python train.py --dataset="photos of plants, animals and fungi (iNaturalist)" --rotation_deg=5 --precondition_frequency=16
Rows from block 5, named by matrix and row number. Rows with one number belong to one channel. Each number is 500 + 25 x the weight over the matrix's rms, rounded and kept within 0 to 999. All counts start at 0. Numbers have three digits each.
# convs0: first 3x3 conv (model.blocks.5.convs.0.weight, 80x80x3x3), inputs 0-6, a 3x3 kernel for each
# convs1: second 3x3 conv (model.blocks.5.convs.1.weight, 80x80x3x3, transposed), outputs 0-6, a 3x3 kernel for each
convs0.0:487506529550509512453480489523501481481511466544505592481479496474546511510481532466472479471506483491514502542518534514480497512518515491505458515513483505487504500505495474488476500502492
convs1.0:481475538509488484501540505444513504517519523510505486497517499518475527473497461509521535526502535496500500511527503483531482456479475489526491482464476491499487495479488485463484486485479
convs0.1:519514484539520527512492502483553543560542489530525527510520461505547530498515459524460548469489511535510527497535522491499490488496513491479483496496523533544511536499493498555520509526479
convs1.1:499515477493503482537510463479494500564477486513516543534535509527508523523498504473510498484519540466583528483537524494514498512513539506524533495530510507514496516457471464461489519510458
convs0.2:488446474510505481498481509505492507495491496463482527519487505517485498486500512477499461489479503510546490524538510507472492470477486509502502524518515504506475495464545508436538540520547
convs1.2:473501474496492475503517491490495493519497503464522506435502529515540520495517480517467461500550510515522565522497491508507458482469494487502505509518479503528528548549475506581506510550490
convs0.3:521508476502448500498531534521545538491472516505488466505503507509513508467509533483505508501461486499516482498468519519488510504497456483496459491516514561505533494463504476469512506512484
convs1.3:456470472491529477497546483500502518502528506527501482487490494489509497506468483505460459506488447507465500529496476499518503522514486485508462497504534498491534486482504459511504492505461
convs0.4:515510507490492527487511469466521477509493499531528515514462483474533525516495532522465493489507500505513541452519458533533506489548521520480523524498537510452498473474479518563555532552513
convs1.4:553512538469519518464492508497474495518516485501507498459552514532497524524507498496487485487487472506510466511454511517500492518513528479524465481491456474485465517488511501492560561566556
convs0.5:475491517506527490467513543490535500546568584483476496456483505509482483484441510472476442485495508516541495527499493491489497494528533494526473456461509492498491505561522495480547486498481
convs1.5:454493526503514482490523560533569560483499535544512539487514430435474472462477525503490488500470499500511519513550515527544543505499470512531460461527539501496503514507485484549538508445455
convs0.6:533524509516450470524511490561542477517509470527507493522473517426471534506482531527520501534496505533521503514500472495515480497453486530492456515502515517483520491468518491502507450497478
convs1.6:539479512528571486476510487442511476477509502459473526493457449470485497488529488421458499485509519494511518437491497502435470483476498451517501433486503453486475489531514540502501453535522
convs0.7:481529492498489463535546565482482480520500483490523484535479525501465499506484510511479489532485455467488516488534539522521519486483492480481489453483557493586470479504510578484552484499524
convs1.7:487496475539519523493493504528512512529510486476488509535546497495517507451502470499505517526529467461515496522494492482495497467473521536455519490583562495541524522518533485536477520531540
convs0.8:478504462488511476538499504503542489511497504451478490489511477491545528485482504492478499474498464532470494482476466473523502508489480509470508519489501483482471527525521523491517473508469
convs1.8:495492511482473513510491490483478530503493510528456497522501459485490527505505505507497487509505506468480460478462468465473518510453511510519483483530505483490512544497505482512486490509491
convs0.9:509511509504516529470488483480507510435500454512537488481503493459519524532492496521533479524487538508476529463502460529471483515533508526490504533577557512536470524475479510528514487512493
convs1.9:486496522505477506486544539507496524492483496483457487504507471491542551493521475498512482499521478501487482473482502497496472541514474551493538484478485484523473477488526488473464491486448
convs0.10:553488497538478506508494478493510457508535489470497554533508529486508430521496471494505493489494507517429516522527496467521514457537498463529491537518536463519484466489482539490515517479469
convs1.10:515513545530536483501519502480523546522495507496461524481493480553506522535544490498537515526481506493497495466511569509509522484467453527533508455495515548501537517522492504519423513494498
convs0.11:559460489508457489479508476535448464484462494527511490489478495498477523485516453496469480525534539497522477542481522476514495475516481477531509526501522507461509484549486492464512525539464
convs1.11:517488512468490492486497448524503480488501511479481456515460499523502531483485504495521516465474506505530525528513522539457476482498502493543502516553464504462510500477484508514510489486516
convs0.12:509502493492475478519495505509532550519516538479470527501492482492445487490491482489500471513525515524537524515516502563565517487483500463508478478517490471497483510537490500508519537508568
convs1.12:483534507495503512475474486498553549513508493517507480498498482477534506476480494477507508521501507475516528540556499544514503498509513493497510509504508509502533473522487495487544512493511
convs0.13:509479496522499533523533491512513470504496503465495498496545515502509508479535496525499493471534506523511505515524486504495509513508557509486486528523483470512485496526466500462481449498526
convs1.13:479483480478525512514516537498486523461482515543494490531502584523512550496511532511494482519459558499520493477492470533500489513485468481461518493519464502516519500467518487489471517469508
convs0.14:586508501505483467535480505532520501553508457547536492501520503493483515478499539533503493543534451497534458490493437495523461466490463477472543471465495493467463503493524544523496467534496
convs1.14:461506475495515514492506445526463501511505477472523504514512526514536521502485499501499542506535502484542531447482486487501456522484491507495457463485495461488510513492533543472482508518539
convs0.15:533498467458468503507498487457445491502516520517496513466438468536518504509508503499482496502516499498467450539517525487476507481460511468522483492539481483489499508507487489489489516495541
convs1.15:487500518477540522537477494493541516495497521491503468503495470502548490534553540487505473467446480499473484496500520482525495499516486516526503507524529543497535457510454503517493506485521
convs0.16:527494516492483538478510508502513455456504507462516464553491507476482490466499453510482515510512513486480508502523521499538486525501490496514470497497481523535486522489534506499548513460501
convs1.16:502484501478523514458505485504480490466510512515499488527514518524519495513537484496563480503501490460524487478520489501498532493512518475473494495518541527493513490513480471533531503531507
convs0.17:541534544520578535518502494494463495556544531509536506524472551489476500518464488492458490536481497505523524511515504478528472525519526459465482565494505559519539493497489477504506481493481
convs1.17:492521472523462508517450490501501537544517544534552551498503489480502489441490466504480478515525480518480535492518479541546508485518525509482477492521463476505481515522505483515496521515504
convs0.18:494492475490522537499520508492501470481497526492548543504504474520469529506490537477507507515482510432489458514512536512511488451480470498485490474503483533482483500548480539505522486496495
convs1.18:506480552516481505565514546508494538487544544484503484495526526507595492523522489521510558522534516552513543468507476507480447481495454459454436471458506509503487497480478479502476506471511
convs0.19:467522463489503463459476473465493495500497493456500520469490513514499480509491499528533473499525492508516499488497524573532520512491504486480516528487525509522488533534546510506485512497495
convs1.19:525491509516450457516451434501482515489474456482464462478463492505514482479509504512475519523480508531453466515512482493477429501485510472436449459514457515498484524493485535505456512495481
convs0.20:523484482490486469491491520500479503520533460489489493481534504510506487521525473498472495472486518461498537483496553501521501508495501518492469527492485524454451483492546481544564509511537
convs1.20:477525519528501517508497493475518525503479486460512489467466461500491454476477523507477504497531521523533460482478498486505480493475469491525509477465478494476475532521493513537530511547526
convs0.21:521470531517475561508534553469513481444528467496504547495487497530516448541465474484485458494476524530479470484523502489514501539480483536528443511484488556494504500486521479481503500484528
convs1.21:481472454458517508495500503485483450500454516491519499493495445526475497440493492530502514459535548545516512484486467481476501478486558528505471541525466523479481497507515505522507491485465
convs0.22:508486521482497524500481471483444595473548541468509581550529509519471436539458497488484495516514498508490477486518535492493515489502449522496530510523530532540475521510497528480516526498450
convs1.22:523471495540523509535539474504559478486507517474582487485477496529498490517527485494493474510514505544551513473447517490494481474513522513428438492472479518503451538491498487514493541541452
convs0.23:476540511501543558519520517499519526540562537477494497492523515490467493488492510445498500528499482460518479519514530517481486499472498518465490513476499502533512485558514530458526484494478
convs1.23:519560532491463539488506530537531506482458516522505519442497480444522534525425504510517509496490490503481508509514524510542505496512500499497476514496475488520474510491495498544465525500518
convs0.24:517516519461510533514518492482515503473541435487478513534506564515493457495513509497485539473514513500463455496507488473495497513493493455453466458479508525523508445540486535506546480509469
convs1.24:510500504486543542481534504450516493520450511463453511485481513546506485502521504479514512493483480457512535535544520529504506524533510453462463494483482472485488522507482465517481504418537
convs0.25:487494501487519503488522486504532473467488497479477475501511471490506480514442523502500505511533455502536503465466488499509481491494482501524460513512501490466532506495521466451475529488559
convs1.25:525489517522499544554555548496502516493494509511473467452513496513513513475459454486469482533449537508509498503508509488496481489459557476494499513512473556500547439491452497537546515522494
convs0.26:510486493479448459533525506527545514543562564477567498454491493521537519553489500537468484501469547534506498513516514498476524461525512490500511531532502443527490495495479463510517475498551
convs1.26:506473468496509492505475481489448531546498478526496545490506445495496466526506542495537445485523463545496475526494528517548515471512528521521580529509494530492515448497518508477517483501484
convs0.27:508479469507512498512503479490537474552495527497523500500524472472508472485506543505469486505489463502525518503546496469530505510493464504492473469493467490470503520514488496464483472519505
convs1.27:530488531441446491469471511497500502487530494530453515495533504518521537518557514497462500514510465480502491491485469513494508506513559476474481503475479507482500492437498479508504516484477
convs0.28:503517483509514473479521490470495481497505520501485500489514508470495485516480540530476486481504505485511467448486484483463486489511492535479440466442487517553481497499440494507499566475454
convs1.28:498529531487522493500448489525456514487485483539491479482502479525522513481489488474491529476502512502511513512478480509507482464484518490478489513533486501485524518499480500493513503443504
convs0.29:451477477500514520529540523487502476471474451495535482490502466521471511497504505496432485483536487499475540543529488522540540465523500487504501477478452513513509478529514490504470465458476
convs1.29:518494515509513524508513546503469493516486494486469467519521544503508533502483438496532485503474485469515463474492532492489491532502514461517512530528549479474523463469477491434463496481504
convs0.30:512507493479521520471523473495467513512475471478472471455470518507499485456487451516488503475473467479486427481513515487473463526480505522489471498518494489475466471502453535504508501511510
convs1.30:498460489517509523539514525506497524502464477473484480500486502470480426503488482504482490498455473500504495466517473523491499484492491495480489478491496516531507468494502481483458510500519
convs0.31:518495521498518543528457482521500482501479492491501488491495560503474498524486480448549480493457475488496488500502471514542518466522462451508496504481506478483517473493519496511493497528496
convs1.31:490512451459498479487534491471494482471472458494507481468489467496507469468525488494493496494510505483430574521472525494447472532502502500523509500512485483498501509469498513477481487506515
convs0.32:457509539538479473510518516469449504530518470477518483478465487485469485544521524531457511489518523453457435499481503470506465520476473491488469485499501546511511502541484488482537449436478
convs1.32:509526517533509502513533585504488560543509529487572570504487492512525530503508500532524515522493524505552445483473503520527514462523501527542482487504508509522472503523469450503497498494518
convs0.33:502549477489511529507488500485483507457486494462461485492448457479502460466497497502509514470501477453483482499534496484465498499513514442454476500550483555543505488477487491516493472512505
convs1.33:475527492498488497522490498485536466479477484456461518511461476500469453496481501516510514514492496525494506477493505471521524473474498496476472547470535489545576524483510510466522500486513
convs0.34:497477461544461518529525509533483522507502509520489546466534471460513528465492447518520529509441480510463543510490524507506450490493484502503502530501494496532544488483465530534482508537553
convs1.34:503474503489547481536526501465529505474493508498485460469501503474484507489485490446519457484515478496490458475496468485503460485500536489511540499524506491473484477474512552503510532548541
convs0.35:445524507536491468510492529505498516523483512539524501499493481527509523495509519522485516515466506452527574517498503524550506496488470503504516500497472520501525493512470448556496473526551
convs1.35:454547487522494509490453541517517520550530508510506509502499513498513518519541561446479492489490458493499469482523513499488504497540485483507456515503479460497516480457515510471523501494495
convs0.36:530479476518520522459475497519553489487497497503526533460467484474477490507485495543529504518572491456534453510474513485490472470487491470491511521486505483503532526561491504472539486438525
convs1.36:501550562536475518506487482491471449513484480507481502471472472502502504444504502523479509519478515506503536460482493497509541482551546470526525525556496499493500484524483488508485484508518
convs0.37:438482503513479485472487527546502536478469500505456501519555512516512519485515469481459486509502483466466477491455465492472526497523476505492483531531506484517515502510478515485494522481510
convs1.37:441442447497491430489493516492508482520528491484504494530478503493498509517445477479495493466482474473491460477486483445503492508505479506439476509456485528502491501470471493482496482446445
convs0.38:463529493482478465504511558525515430484476534494493509482531493487510509488493512502496459495493498509470518520522520534474530483492481487529504542520562541436517531461520513537504506565508
convs1.38:485502478548504499567494517476476454476512479513480462513529544494465538483504500452512503503486500517507490493478519480477477471485485499557476518482516491513501521494512537480520498531517
convs0.39:477560554474472454500475468512481510481451515500489546476504496579499501476532482512471519542513597441511466510459459505495485481509507511507522475490480490526519496505502523495567510485478
convs1.39:496525460508526526474496506453501496553540511526532496498512570445546496494520562504519494448486470489534521493551489530509526509516510450505513478510498455522533545509466496519481513500492
convs0.40:513501480548505474475469538489523480495528504567539506506506530487502501500482479463487523483462536470535497522501474501522492481521484489514415553475476468525484568525465479557437492489513
convs1.40:491536536535535466485522526477503520525481489518474504483511486485531527529483506480447450489526503487519513487472488485478520513515485466464504528525467536505489444510537548499576555531525
convs0.41:539482523521515501473511455502478490519497500506482461497517518491502488490521532537494508470508465517530457439506555491530524537502526514479507481499496507525525479520521496492529505446488
convs1.41:524528480497522502511528487474488444477481522529511467516539505539531530487521525479481480515491483475502478487535474537506539484519540499520488512505490518497452487528493516522494499472508
convs0.42:495511521522478469517531516521572520480530544474476476493511496462466469492515513529484494481504506513539498447491477457480475523500485478468509494488473500505510455416519506463506486508501
convs1.42:473494519499521483492521494498535488481512505528455497508505489493527479474474488510476518488498552488509505499488489501511528505540527463517466486495478496491474485467478493496465468555480
convs0.43:468462494457565491489494493476494500520479473500482473500524513520531491432537484488467502518492544495531522501555559508539526527522493510511484526511458501501521534479550487529536478510520
convs1.43:489487515480443489482509477531498515502455497466450500511494481499531486501509535468490474474522482522483486514523574501524529506509530482480482546503504523459500527553528506485553496532510
convs0.44:500506474511480510469517465496494471465458475520506492517469478513520506523514515491527519483511510473516494501483486455498516522550476518557486459478499524522513478470489509454507511523498
convs1.44:532488528500529526498487491432459484496452458527538479470486533486494477493490490493506520515515541490486525514509474481465518518484475495492477475530527506464489484508511467512480482523471
convs0.45:520512476481534523480494485517492532539499495502522460481461471467519505504510480492489500519540511500552538490484520529496466485508516504519503476514458498507480554459493467478476522512519
convs1.45:485449474509493486491474461492449450487481435492509472491516485501505520496508493460486503542482526524507504518464505486516490492485535454429480471447469502453505506483477517488530502502521
convs0.46:457462500496489509495519520516493509479514520485475521449485499508474504457467526481499478497532518464491479468528477544538497482517455479504491512518522505469454482513515527528510500484491
convs1.46:510527505519524511499478513498486479514490504528560522493517529516502454481488488516537552539486514569543548548532521535491518523490509528525471488489450498515519539557547539508511517543539
convs0.47:529498496476529507489522505496450476486536537566525525522527532499507457451459446476452488496509485489497472474493501485505517513542496488471471495483449456493491526505522491455524469472457
convs1.47:521498476497505501478477499510504451501484550549534503512516478549480492528505504491512469489489489457495510492483499476543541504509516492498513461464459471476475492478446463514457511504500
convs0.48:486553511446458531496454431500518530502502520478511520515471463529487477505527549520481494536473485508498447519514471477463506512479467475533493524520492559465454476525507504467514526538496
convs1.48:535517487473561524493470492517533472436518521484498478500499543510506521510517500502501496518518487486519479494502506518504478509522483495503494485500491503485485490451480519538481525488528
convs0.49:488500502505525483499497493490487492526555551511559520504528500500574511481513519503533502528474486533436485513481467482498489493516484520523492499506538535462489489483478509437507539514487
convs1.49:495525499490518507522509488532495554486523529539560519541543565515442547495478513501543451504517454498501518492508490489511556490483523515552485481501511469493506516540463493548518517519502
convs0.50:480514447492511474537514522515484513505497486510509502509521510526487526459508492498496509548505435527506514519496509494504489525508518559463516521479538445572514522478427489508515483502509
convs1.50:470490511513477498532501509479445502536515464494512477498506500481513528521520513466504483519524506499484479539521460505506506545533489461460554470523489531511458507501531509525479543516447
convs0.51:468513452501527525473541517463534533507500521498500542471503488486556539481530509470567461522519556488494517499515523473493458505480508488477495530494483493491471491510513476494536468518483
convs1.51:524509505491530481565490525461509500487508460479493513504494496525481528576521495493536530483521493532492541480480475533469449470474456502488473470497475446510486452476510486503514483483483
convs0.52:489507484524534506540537537498517518489480476473514498514507526484490464498472495468531475514502480476496483536517519507503492434475492481488472477472487458473506497522523479514532537488524
convs1.52:540481512541525508514523532490465483525482477496466467450489490499498525524512536491491496493498499510477532462492537525479508508533504473476495459503505497502517505513489499497547508483492
convs0.53:449472502487482481535501505540540525481556512524503482497484488461445481486525526519498499479456453478451450489583516532503514475480479526498496502490481460515467484460519500506494529503493
convs1.53:450478452505492480480472477488514493512469542521520554494501512491556523499487478447490478471489441463454424536532526554497498522497531522498527529530500484537512490502488479474498479504502
convs0.54:478455506531515528506502482502526479471445483471468521506524497523491511461472545494506521528561510493522474500490481496515491476507488585476486554493451523488453511495532540521526513488469
convs1.54:481515521466508472492504495472504481454532534480492503464520497502494479504496526527481508547486462479525518484486516525471511482499526508553517522543501532554495511545536493518489499508514
convs0.55:507515527490500521503503507513494485507454513490485516501493503501548517510504496527508501479486476471502488520528473526517537534509508468477510515506486487475494477516458480488483521509475
convs1.55:527518505502512542499513498485477477512529493491493498507472465482490509519499512523504518505461463492479467487471505507498502505532508502514479496492481478500488490495500471487521513449494
convs0.56:469416495541484489480499510569451543501565552494479500484446469491456498486476513526513500482438524537490512484519503509517474479508509511515494483507461465500488498516428465541495506483453
convs1.56:506491517488514503504546506533511495517497540505581452473471505448480456482504485465496457448518515470447472500504517504517500519503477487485497492480503511474500491492480485478533529502499
convs0.57:491511475555488502511496459497481480465536515453524495516480549430467541470491513522514510544536491536484528495482535481490495510513502448496515462478489435501548469528509526499488526512482
convs1.57:509526520478471464516497526503483515489502529500484500505508489488489503469494446497542520492502485496527522488484526541523511515514485500477488515490463508475485491482466473508521483461504
convs0.58:531479490497516452478518485486513507508454465487507512512466520484496502520471508504471551451581603507505493472509511484530526473508476465507475550494489513494506511470504495503545461475467
convs1.58:503479490544456491464489491498477484529504486500485506501513496511500502455496514548541524512532595572589509540502509513496528529540491486513497469483494465484509546509488471486507440495491
convs0.59:491485495516512493474497540475569560601486468523469485480510511489494510517486491501476503547500507519471494479487495526511538504492483535485533451472461459509476514482509482497496516561485
convs1.59:498497476507494482475474500477526511495617529518515573509523479512509492488511533493538491476524498520507499564489514451508496485517506506492504499493513462482481488435487466504507470526491
convs0.60:507515518506477527509499496488505502453517490508501520540466501495528443518521466510432512461481493509478497458514502520514473476502473472505548505523538547497465459526486503473555454472552
convs1.60:479504485482487504513497470438460481508493511511461473529483472525495516496520455457481450484508492515494473493478521489449472474473498528498469511537483502553501482541480483511508539515516
convs0.61:521493469468516526477499463508492519512536425513532543470458504516509515513493508502508505537527530509533497532546525537527522476496468486516499463488488487461514502492496460470510555448487
convs1.61:498464509440434514535485472473525498556524496477515482534528521532504520505518487547542548525511502482520507554549568523551549530538559453515495518482511536504518510528473465514485538493490
convs0.62:509512516532505525516509494473484528497509486469509444496473505522500479486525484523497520476480474494494532490496454503534509508504493499490503505445497489509470521478527521487509520503503
convs1.62:476491509511482498517499552550490481452478483498496517500484501507489500492512519469506482488531517480484466533490516477432471520501509511482510458518505487469465499503494494549498479536504
convs0.63:476489497498477483503474490520540519418495459531476487503507518504534502474498487484540518489457500499472496501499500512490494474439506475526466534476512491445474486527510477517548504528508
convs1.63:517526473520497505524536540492504465500458537472458526542538489511494482498481506473512484495514491521462544462494507499489488514475476504530487462494445500461498468472514488465490516484505
convs0.64:506412495492474509504528459553498529483551529509515505469534497499502506507465526503435503492467488531563521494503457492472503515496490481487479510567536492544525497520442487462499524502518
convs1.64:513470495462462475490529488521530531529503576504528554474544457486527507547484536480461509506533496497516473483519468451507510525480486522495509521467514504520528502477473518502498549491538
convs0.65:497501502489539477501554484475478488477558547513493528469527502494539482502492465473507507548488544488549499528459497492520512512526508516462536480527535485518474495515475494533546504469503
convs1.65:469436507521489511525497508490501494477456502497502509540492476544467489490472520484472494495500491506501552493454485477521550525549483528472499495484519511526528493490486449467493486512471
convs0.66:502457501516542461457507462465511509482510467482535521518499508490472526469509492500476509496469438512506466466469502518485491513507519503524504500525464517461519528495505472495487501482448
convs1.66:525482497536454468527544493514470532533474509479461508527495515491526534454493473524504508537524517507531515501497484515470481519491502479513488491472481460438479516520496514488497492472492
convs0.67:480556474506526506493518477458482518481475489484527512547514534513483507509474441490520475460491481504508443504511485509548529534460483528503472453517560549568461488508493508516463449485496
convs1.67:499471527500469487516493529501476498498488510506492507494457477460472453463474490513496480475435508499480487497527469470494507546498509510451491476511534543481492477466502501487488500475497
convs0.68:423481543456489502522628574507485511504492501493508485474508514532503500531486452510456495488526473505545486485508505489451471474500505473487509532567506477502467482504513537538512500454539
convs1.68:492487550559602577497562531482471478481487474502517456513488488490474461507486453501518558523534532535525500480497455510501494470462481525503530492475510542552500510546492518479483532518497
convs0.69:519475481484493461481498507493473510511498519490517532485509553509507478492505493508541480520480429485490519494520520489500473495488514475536505477492504529515491463461544454516577489509510
convs1.69:507533499510479508468480500505534515500505506451489560472485515526520503478518504474505441532521475458476499486483489527497472515504449496447449463525504488479503511494505472486513486530481
convs0.70:500484517497525476530520500469474473499503527524491489482470494496492488518501485484488529484488498508466494533529492546534503519495502516503467492516478486492510496468513472506489503509490
convs1.70:544504491502458536473501513472518494476486498461464449514505463496476502504501470456514491499514495459477499465532561508523526532514503468495507536478483500480471484495506481481472498530464
convs0.71:501505486459502444482446497535467535531501493490556508480549464508498494484495493514554501511522517495481487477500503505496492506517478529484478496503509493496536559482527500493518494449508
convs1.71:511495499555460488464505516483464514504513485474528527494517526515488502546478531528531534527514541502479501513511568492562579531531519489503466486486486481510443507547512512525502484512477
convs0.72:493470500464483477469515472513528514527540536517472486499496474540489515498512438552518548512487561499495493505485471481483523543492518526474489515521471503473544526546542468432494491490486
convs1.72:500439470451462468466498471481523477480489473468514497485500454501502472519512523540521527503531512489514485532502490495506496492503487451521475535501491506509515503533511471512485433456466
convs0.73:492471507466473471524545479493498550459517540499525534454514509520501514505496509516450472497515512485489531520517523529550553486497503510500500569518491500519477536477507498484470478508477
convs1.73:501443476513514501473522512482523513515550555484543484536518477498538520475536495478514486469483461486488476496508492490494502518518509496476476534518475463523549472496472487493475501520493
convs0.74:495494479502494496465516451501464524510427538562489532474546516525502492476480490503498499478513466488492441511502490487474534538506495473489501516454521546519478571515499533532526520523526
convs1.74:499455488492456495517468511473525489475579506469536509429503516496496500516493527515468515471458488500465470538517465482531474498483513553477488511524473473509524466489545510476499511508497
convs0.75:471505533476482526484489462528524491472472494502531506526548487496545512488487515500502486493477449514477507462488465482489502478501502502519466485500483502443469537527542549506525507494469
convs1.75:496498481506482462492469513482497507487483507516477458498504482504492499507494502438471463493499474515495482481480499467486508475466490471519500493484494502496482529515517538529510459512521
convs0.76:491473522506497505460530462578522529516540510497524490465476495515488481526502543502478522441496483470506522447480471495467502487493499469486486452460497435451546532480516519538502527492483
convs1.76:514479532486474481464512507559520562525521538475539505498482482501495475507515506499503504507511525458495468476491499482508426490488513469498530468516495501495488485500503468506489460527485
convs0.77:511531512470594494496544480488496455521477492471492492487483510472505503520505481522481504508478517506491530478511485474464485524507483541484511518472544520496509523499468495562516476505513
convs1.77:543502543535452561533482507460483502496492483551495485479505498479459514508500486497489477488493496485512472480478447520516517488501507511473465485529483501469459492529524500511534536518530
convs0.78:453497467483514485489512461484492506494498481487493532526525498516495501509526522527503488484491490517500488513512503511502511517519514536506497526476501511496497451513461525534526457494491
convs1.78:540454523483466469507484495461489488505496465496483485501511516479533498510498517464488479473508535524501484498512499499555506533519504494510516484512461510506458515515554491495483524479527
convs0.79:487469487486529462493531501448451528498498529480500502504505498492480488487491542541482484517510476532558488513493503486511520450490518478492504538486504495462493525519485586525422442461559
convs1.79:508493522506491502513505464532545527528547427524539508503506487502520517515533483497490477534515481505511468528521503505463507509517473496533534501491492486480489467554555587532473557537484