config.toml
arch = "resnet"
horizontal_flip = true
kernel_size = 3
avg_pool_shortcut = false
lr = 0.0049
max_precond_dim = 512
warmup_steps = 1140
Rows from block 2 of a small image classifier, named by matrix and row number. Rows with one number belong to one channel. Each number is 128 + 24 x the weight over its row's rms, rounded and kept within 0 to 255. All counts start at 0. Numbers have three digits each.
After each channel's rows are labels from the 100 images, of 14848, where the channel reaches its highest value: "colour at peak" is the nearest of a few named colours to the mean colour under the peak. Only what is clearly more common there than usual is listed. The data: photos of plants, animals and fungi (iNaturalist). In brackets: how many of the 100.
# convs0: first 3x3 conv (model.blocks.2.convs.0.weight, 48x48x3x3, each kernel summed), inputs 0-47
# convs1: second 3x3 conv (model.blocks.2.convs.1.weight, 48x48x3x3, transposed, each kernel summed), outputs 0-47

convs0.2:097144105164153137117125085092111109165131122118083117165116147148133128156135146138164143099122071136102113108102151100125158120156090139118146
convs1.2:142153106137149093132183105109130088120143104087160107156153119178129131136133148109153090096097141159124147160133095115116138138158117154132145
colour at peak: brown (58)

convs0.17:098099149136123115116127126111124159099166100128134110094115111126127138164166154091098139137161089144139150094155092154154117183109142107153119
convs1.17:120152195162138147155113113106130125126129119131082105100150116118116152161121150099095105170179131097126116104111131154097165125118113124113136
colour at peak: white (64)

convs0.40:125126159080110088091105136136104138134140149097068122135128131137132101139117106146132072132133119158154127155127116077135103174112107104121120
convs1.40:107149119087148075110141124092128134124118099200117140121129113142164114116100156131121083134122156132129146122171109141108109119112141104115080
colour at peak: black (35)

convs0.37:114077126144100110121140151128099123148075097131140125132142021141125128152138142133153125145134106127116114160128141124128118155136105118138114
convs1.37:129116102125093146133116123072122114128092119131111124130176078097127151118101166149123117160163093115119116158124112162130129088128124112170096
colour at peak: pink (32); purple (28)

convs0.18:134116130130155117109145089075135115127097136094080121131154120143095113158117111123116144081101116108130118127137142060100160130120093129157145
convs1.18:132117178125114135100128099116133156149130111088122126145136111111168106143163117100098158160108118185145118116142110106155141149118069150159136
colour at peak: brown (55)

convs0.28:124130105098117112084130161141091111102103136106140081157173133137159155140154115101134158140078106116098116120127116121085108146110144164147130
convs1.28:119150148125166136113102123085122165124134119120095089166144108162103139174106088150128161142087141102123108135123119086155147121105110145156144
colour at peak: black (29)

convs0.44:144123091121126131121098099165143142130155145152155094119153124109144174137131113094181130150177115174128153098178139121123143138147156108133134
convs1.44:143128126087140106139096105186143190108140129123112080112152117117168148143131136152153135120175168131163108130105112121099107139133124117147129
colour at peak: pink (35)

convs0.13:142150102147162118144100120118107157169123138129086103126082091083142113093142119132112134119177093179125129089107152140112126118127110122136108
convs1.13:134106098133176122159083139142125146136136142165110135143111077089127087117102114133111155153139131121126107098107160154098142191130126125143116
colour at peak: black (57)

convs0.35:165141132126124165092149104182106143113108129102125129165100129153116119118106123180139116117122177130161143135146135124102083076157129116139119
convs1.35:147106159093090169093094119154121148104166142175139137117137140120099119132118131180106103141148124138099162153128132112134096107169111152145137
colour at peak: pink (28)

convs0.14:141172143117110138108119120162121088130106116124109131106135141143118141162097109113132119122192135130105135168133130161090064122127153179137129
convs1.14:125091107121147123123147129128106160155127140130127153116145145155154110190163105157109129141189142129150089126115159117158127095102139153102094
colour at peak: pink (35)

convs0.26:121132096152140127134125169156106103124110119185139095149210129150137117147157087141123116124147124083094129133110141121165129130108123133114137
convs1.26:147123103130109055141170098122153145124162089123136126090091144133103146126154143127142079122155122123107114109074113111123147128130104130143109
colour at peak: pink (33)

convs0.25:118129153143116152113174137146164099136097148077111122102136152116110157145091134097104131090087111106154097132161104112172146112130099115136134
convs1.25:111077157129154131147140139136115091147130127128100180139145149090136158093136139103123131126096162137166095104141126123157180107126138099097108
colour at peak: brown (55)

convs0.31:135121104159054164142154145129125109103101133132137142157094125140155167184118126159112132119118153105115151116123123090144124154111120102137089
convs1.31:142113075138084124122118177144111113080142132132107111142120103111145162142143138116080134143126161112160137079117126154110107166111147157150121
colour at peak: pink (31)

convs0.7:113114117147151156123123106121131092123117140105140103130162122124127120163105134123131150069176089116184123145140106082106104083161134108115128
convs1.7:121134132186144197114153141136116108128110111161158142109141134142133127133159151120124122108156111139192101111118100116112145156120121123129184
colour at peak: orange (45)

convs0.5:144117121117144106103129146185081125137108101076152090118124118135085128094141129175124144109107123097171111120141119145106110126139124082128151
convs1.5:092156114131123155081101191124152167146117119127173139129137115133143104118162083166117123168098139118162117123132107108094148132123135105123129
colour at peak: yellow (31)

convs0.21:102120095153122161136094101151116148107112144110116127150105153165105107124134128171129096104109086129119124164121126133159110122128082078137078
convs1.21:121121117108141109117122197168090152119174138143151128145107151144106101113169126180109131118114117129116115125146077130145123125132119123086091
colour at peak: pink (38); purple (32)

convs0.27:122113118110172126115142106109113125104139089102113151161122124134139107121144135110134111095167121114140146076123138102139153084177163115074159
convs1.27:171114187141152129143135132111141161144127093126108131136158128135156147109104138112162163133121106126124104132113130133136138132117133121030108
colour at peak: orange (31)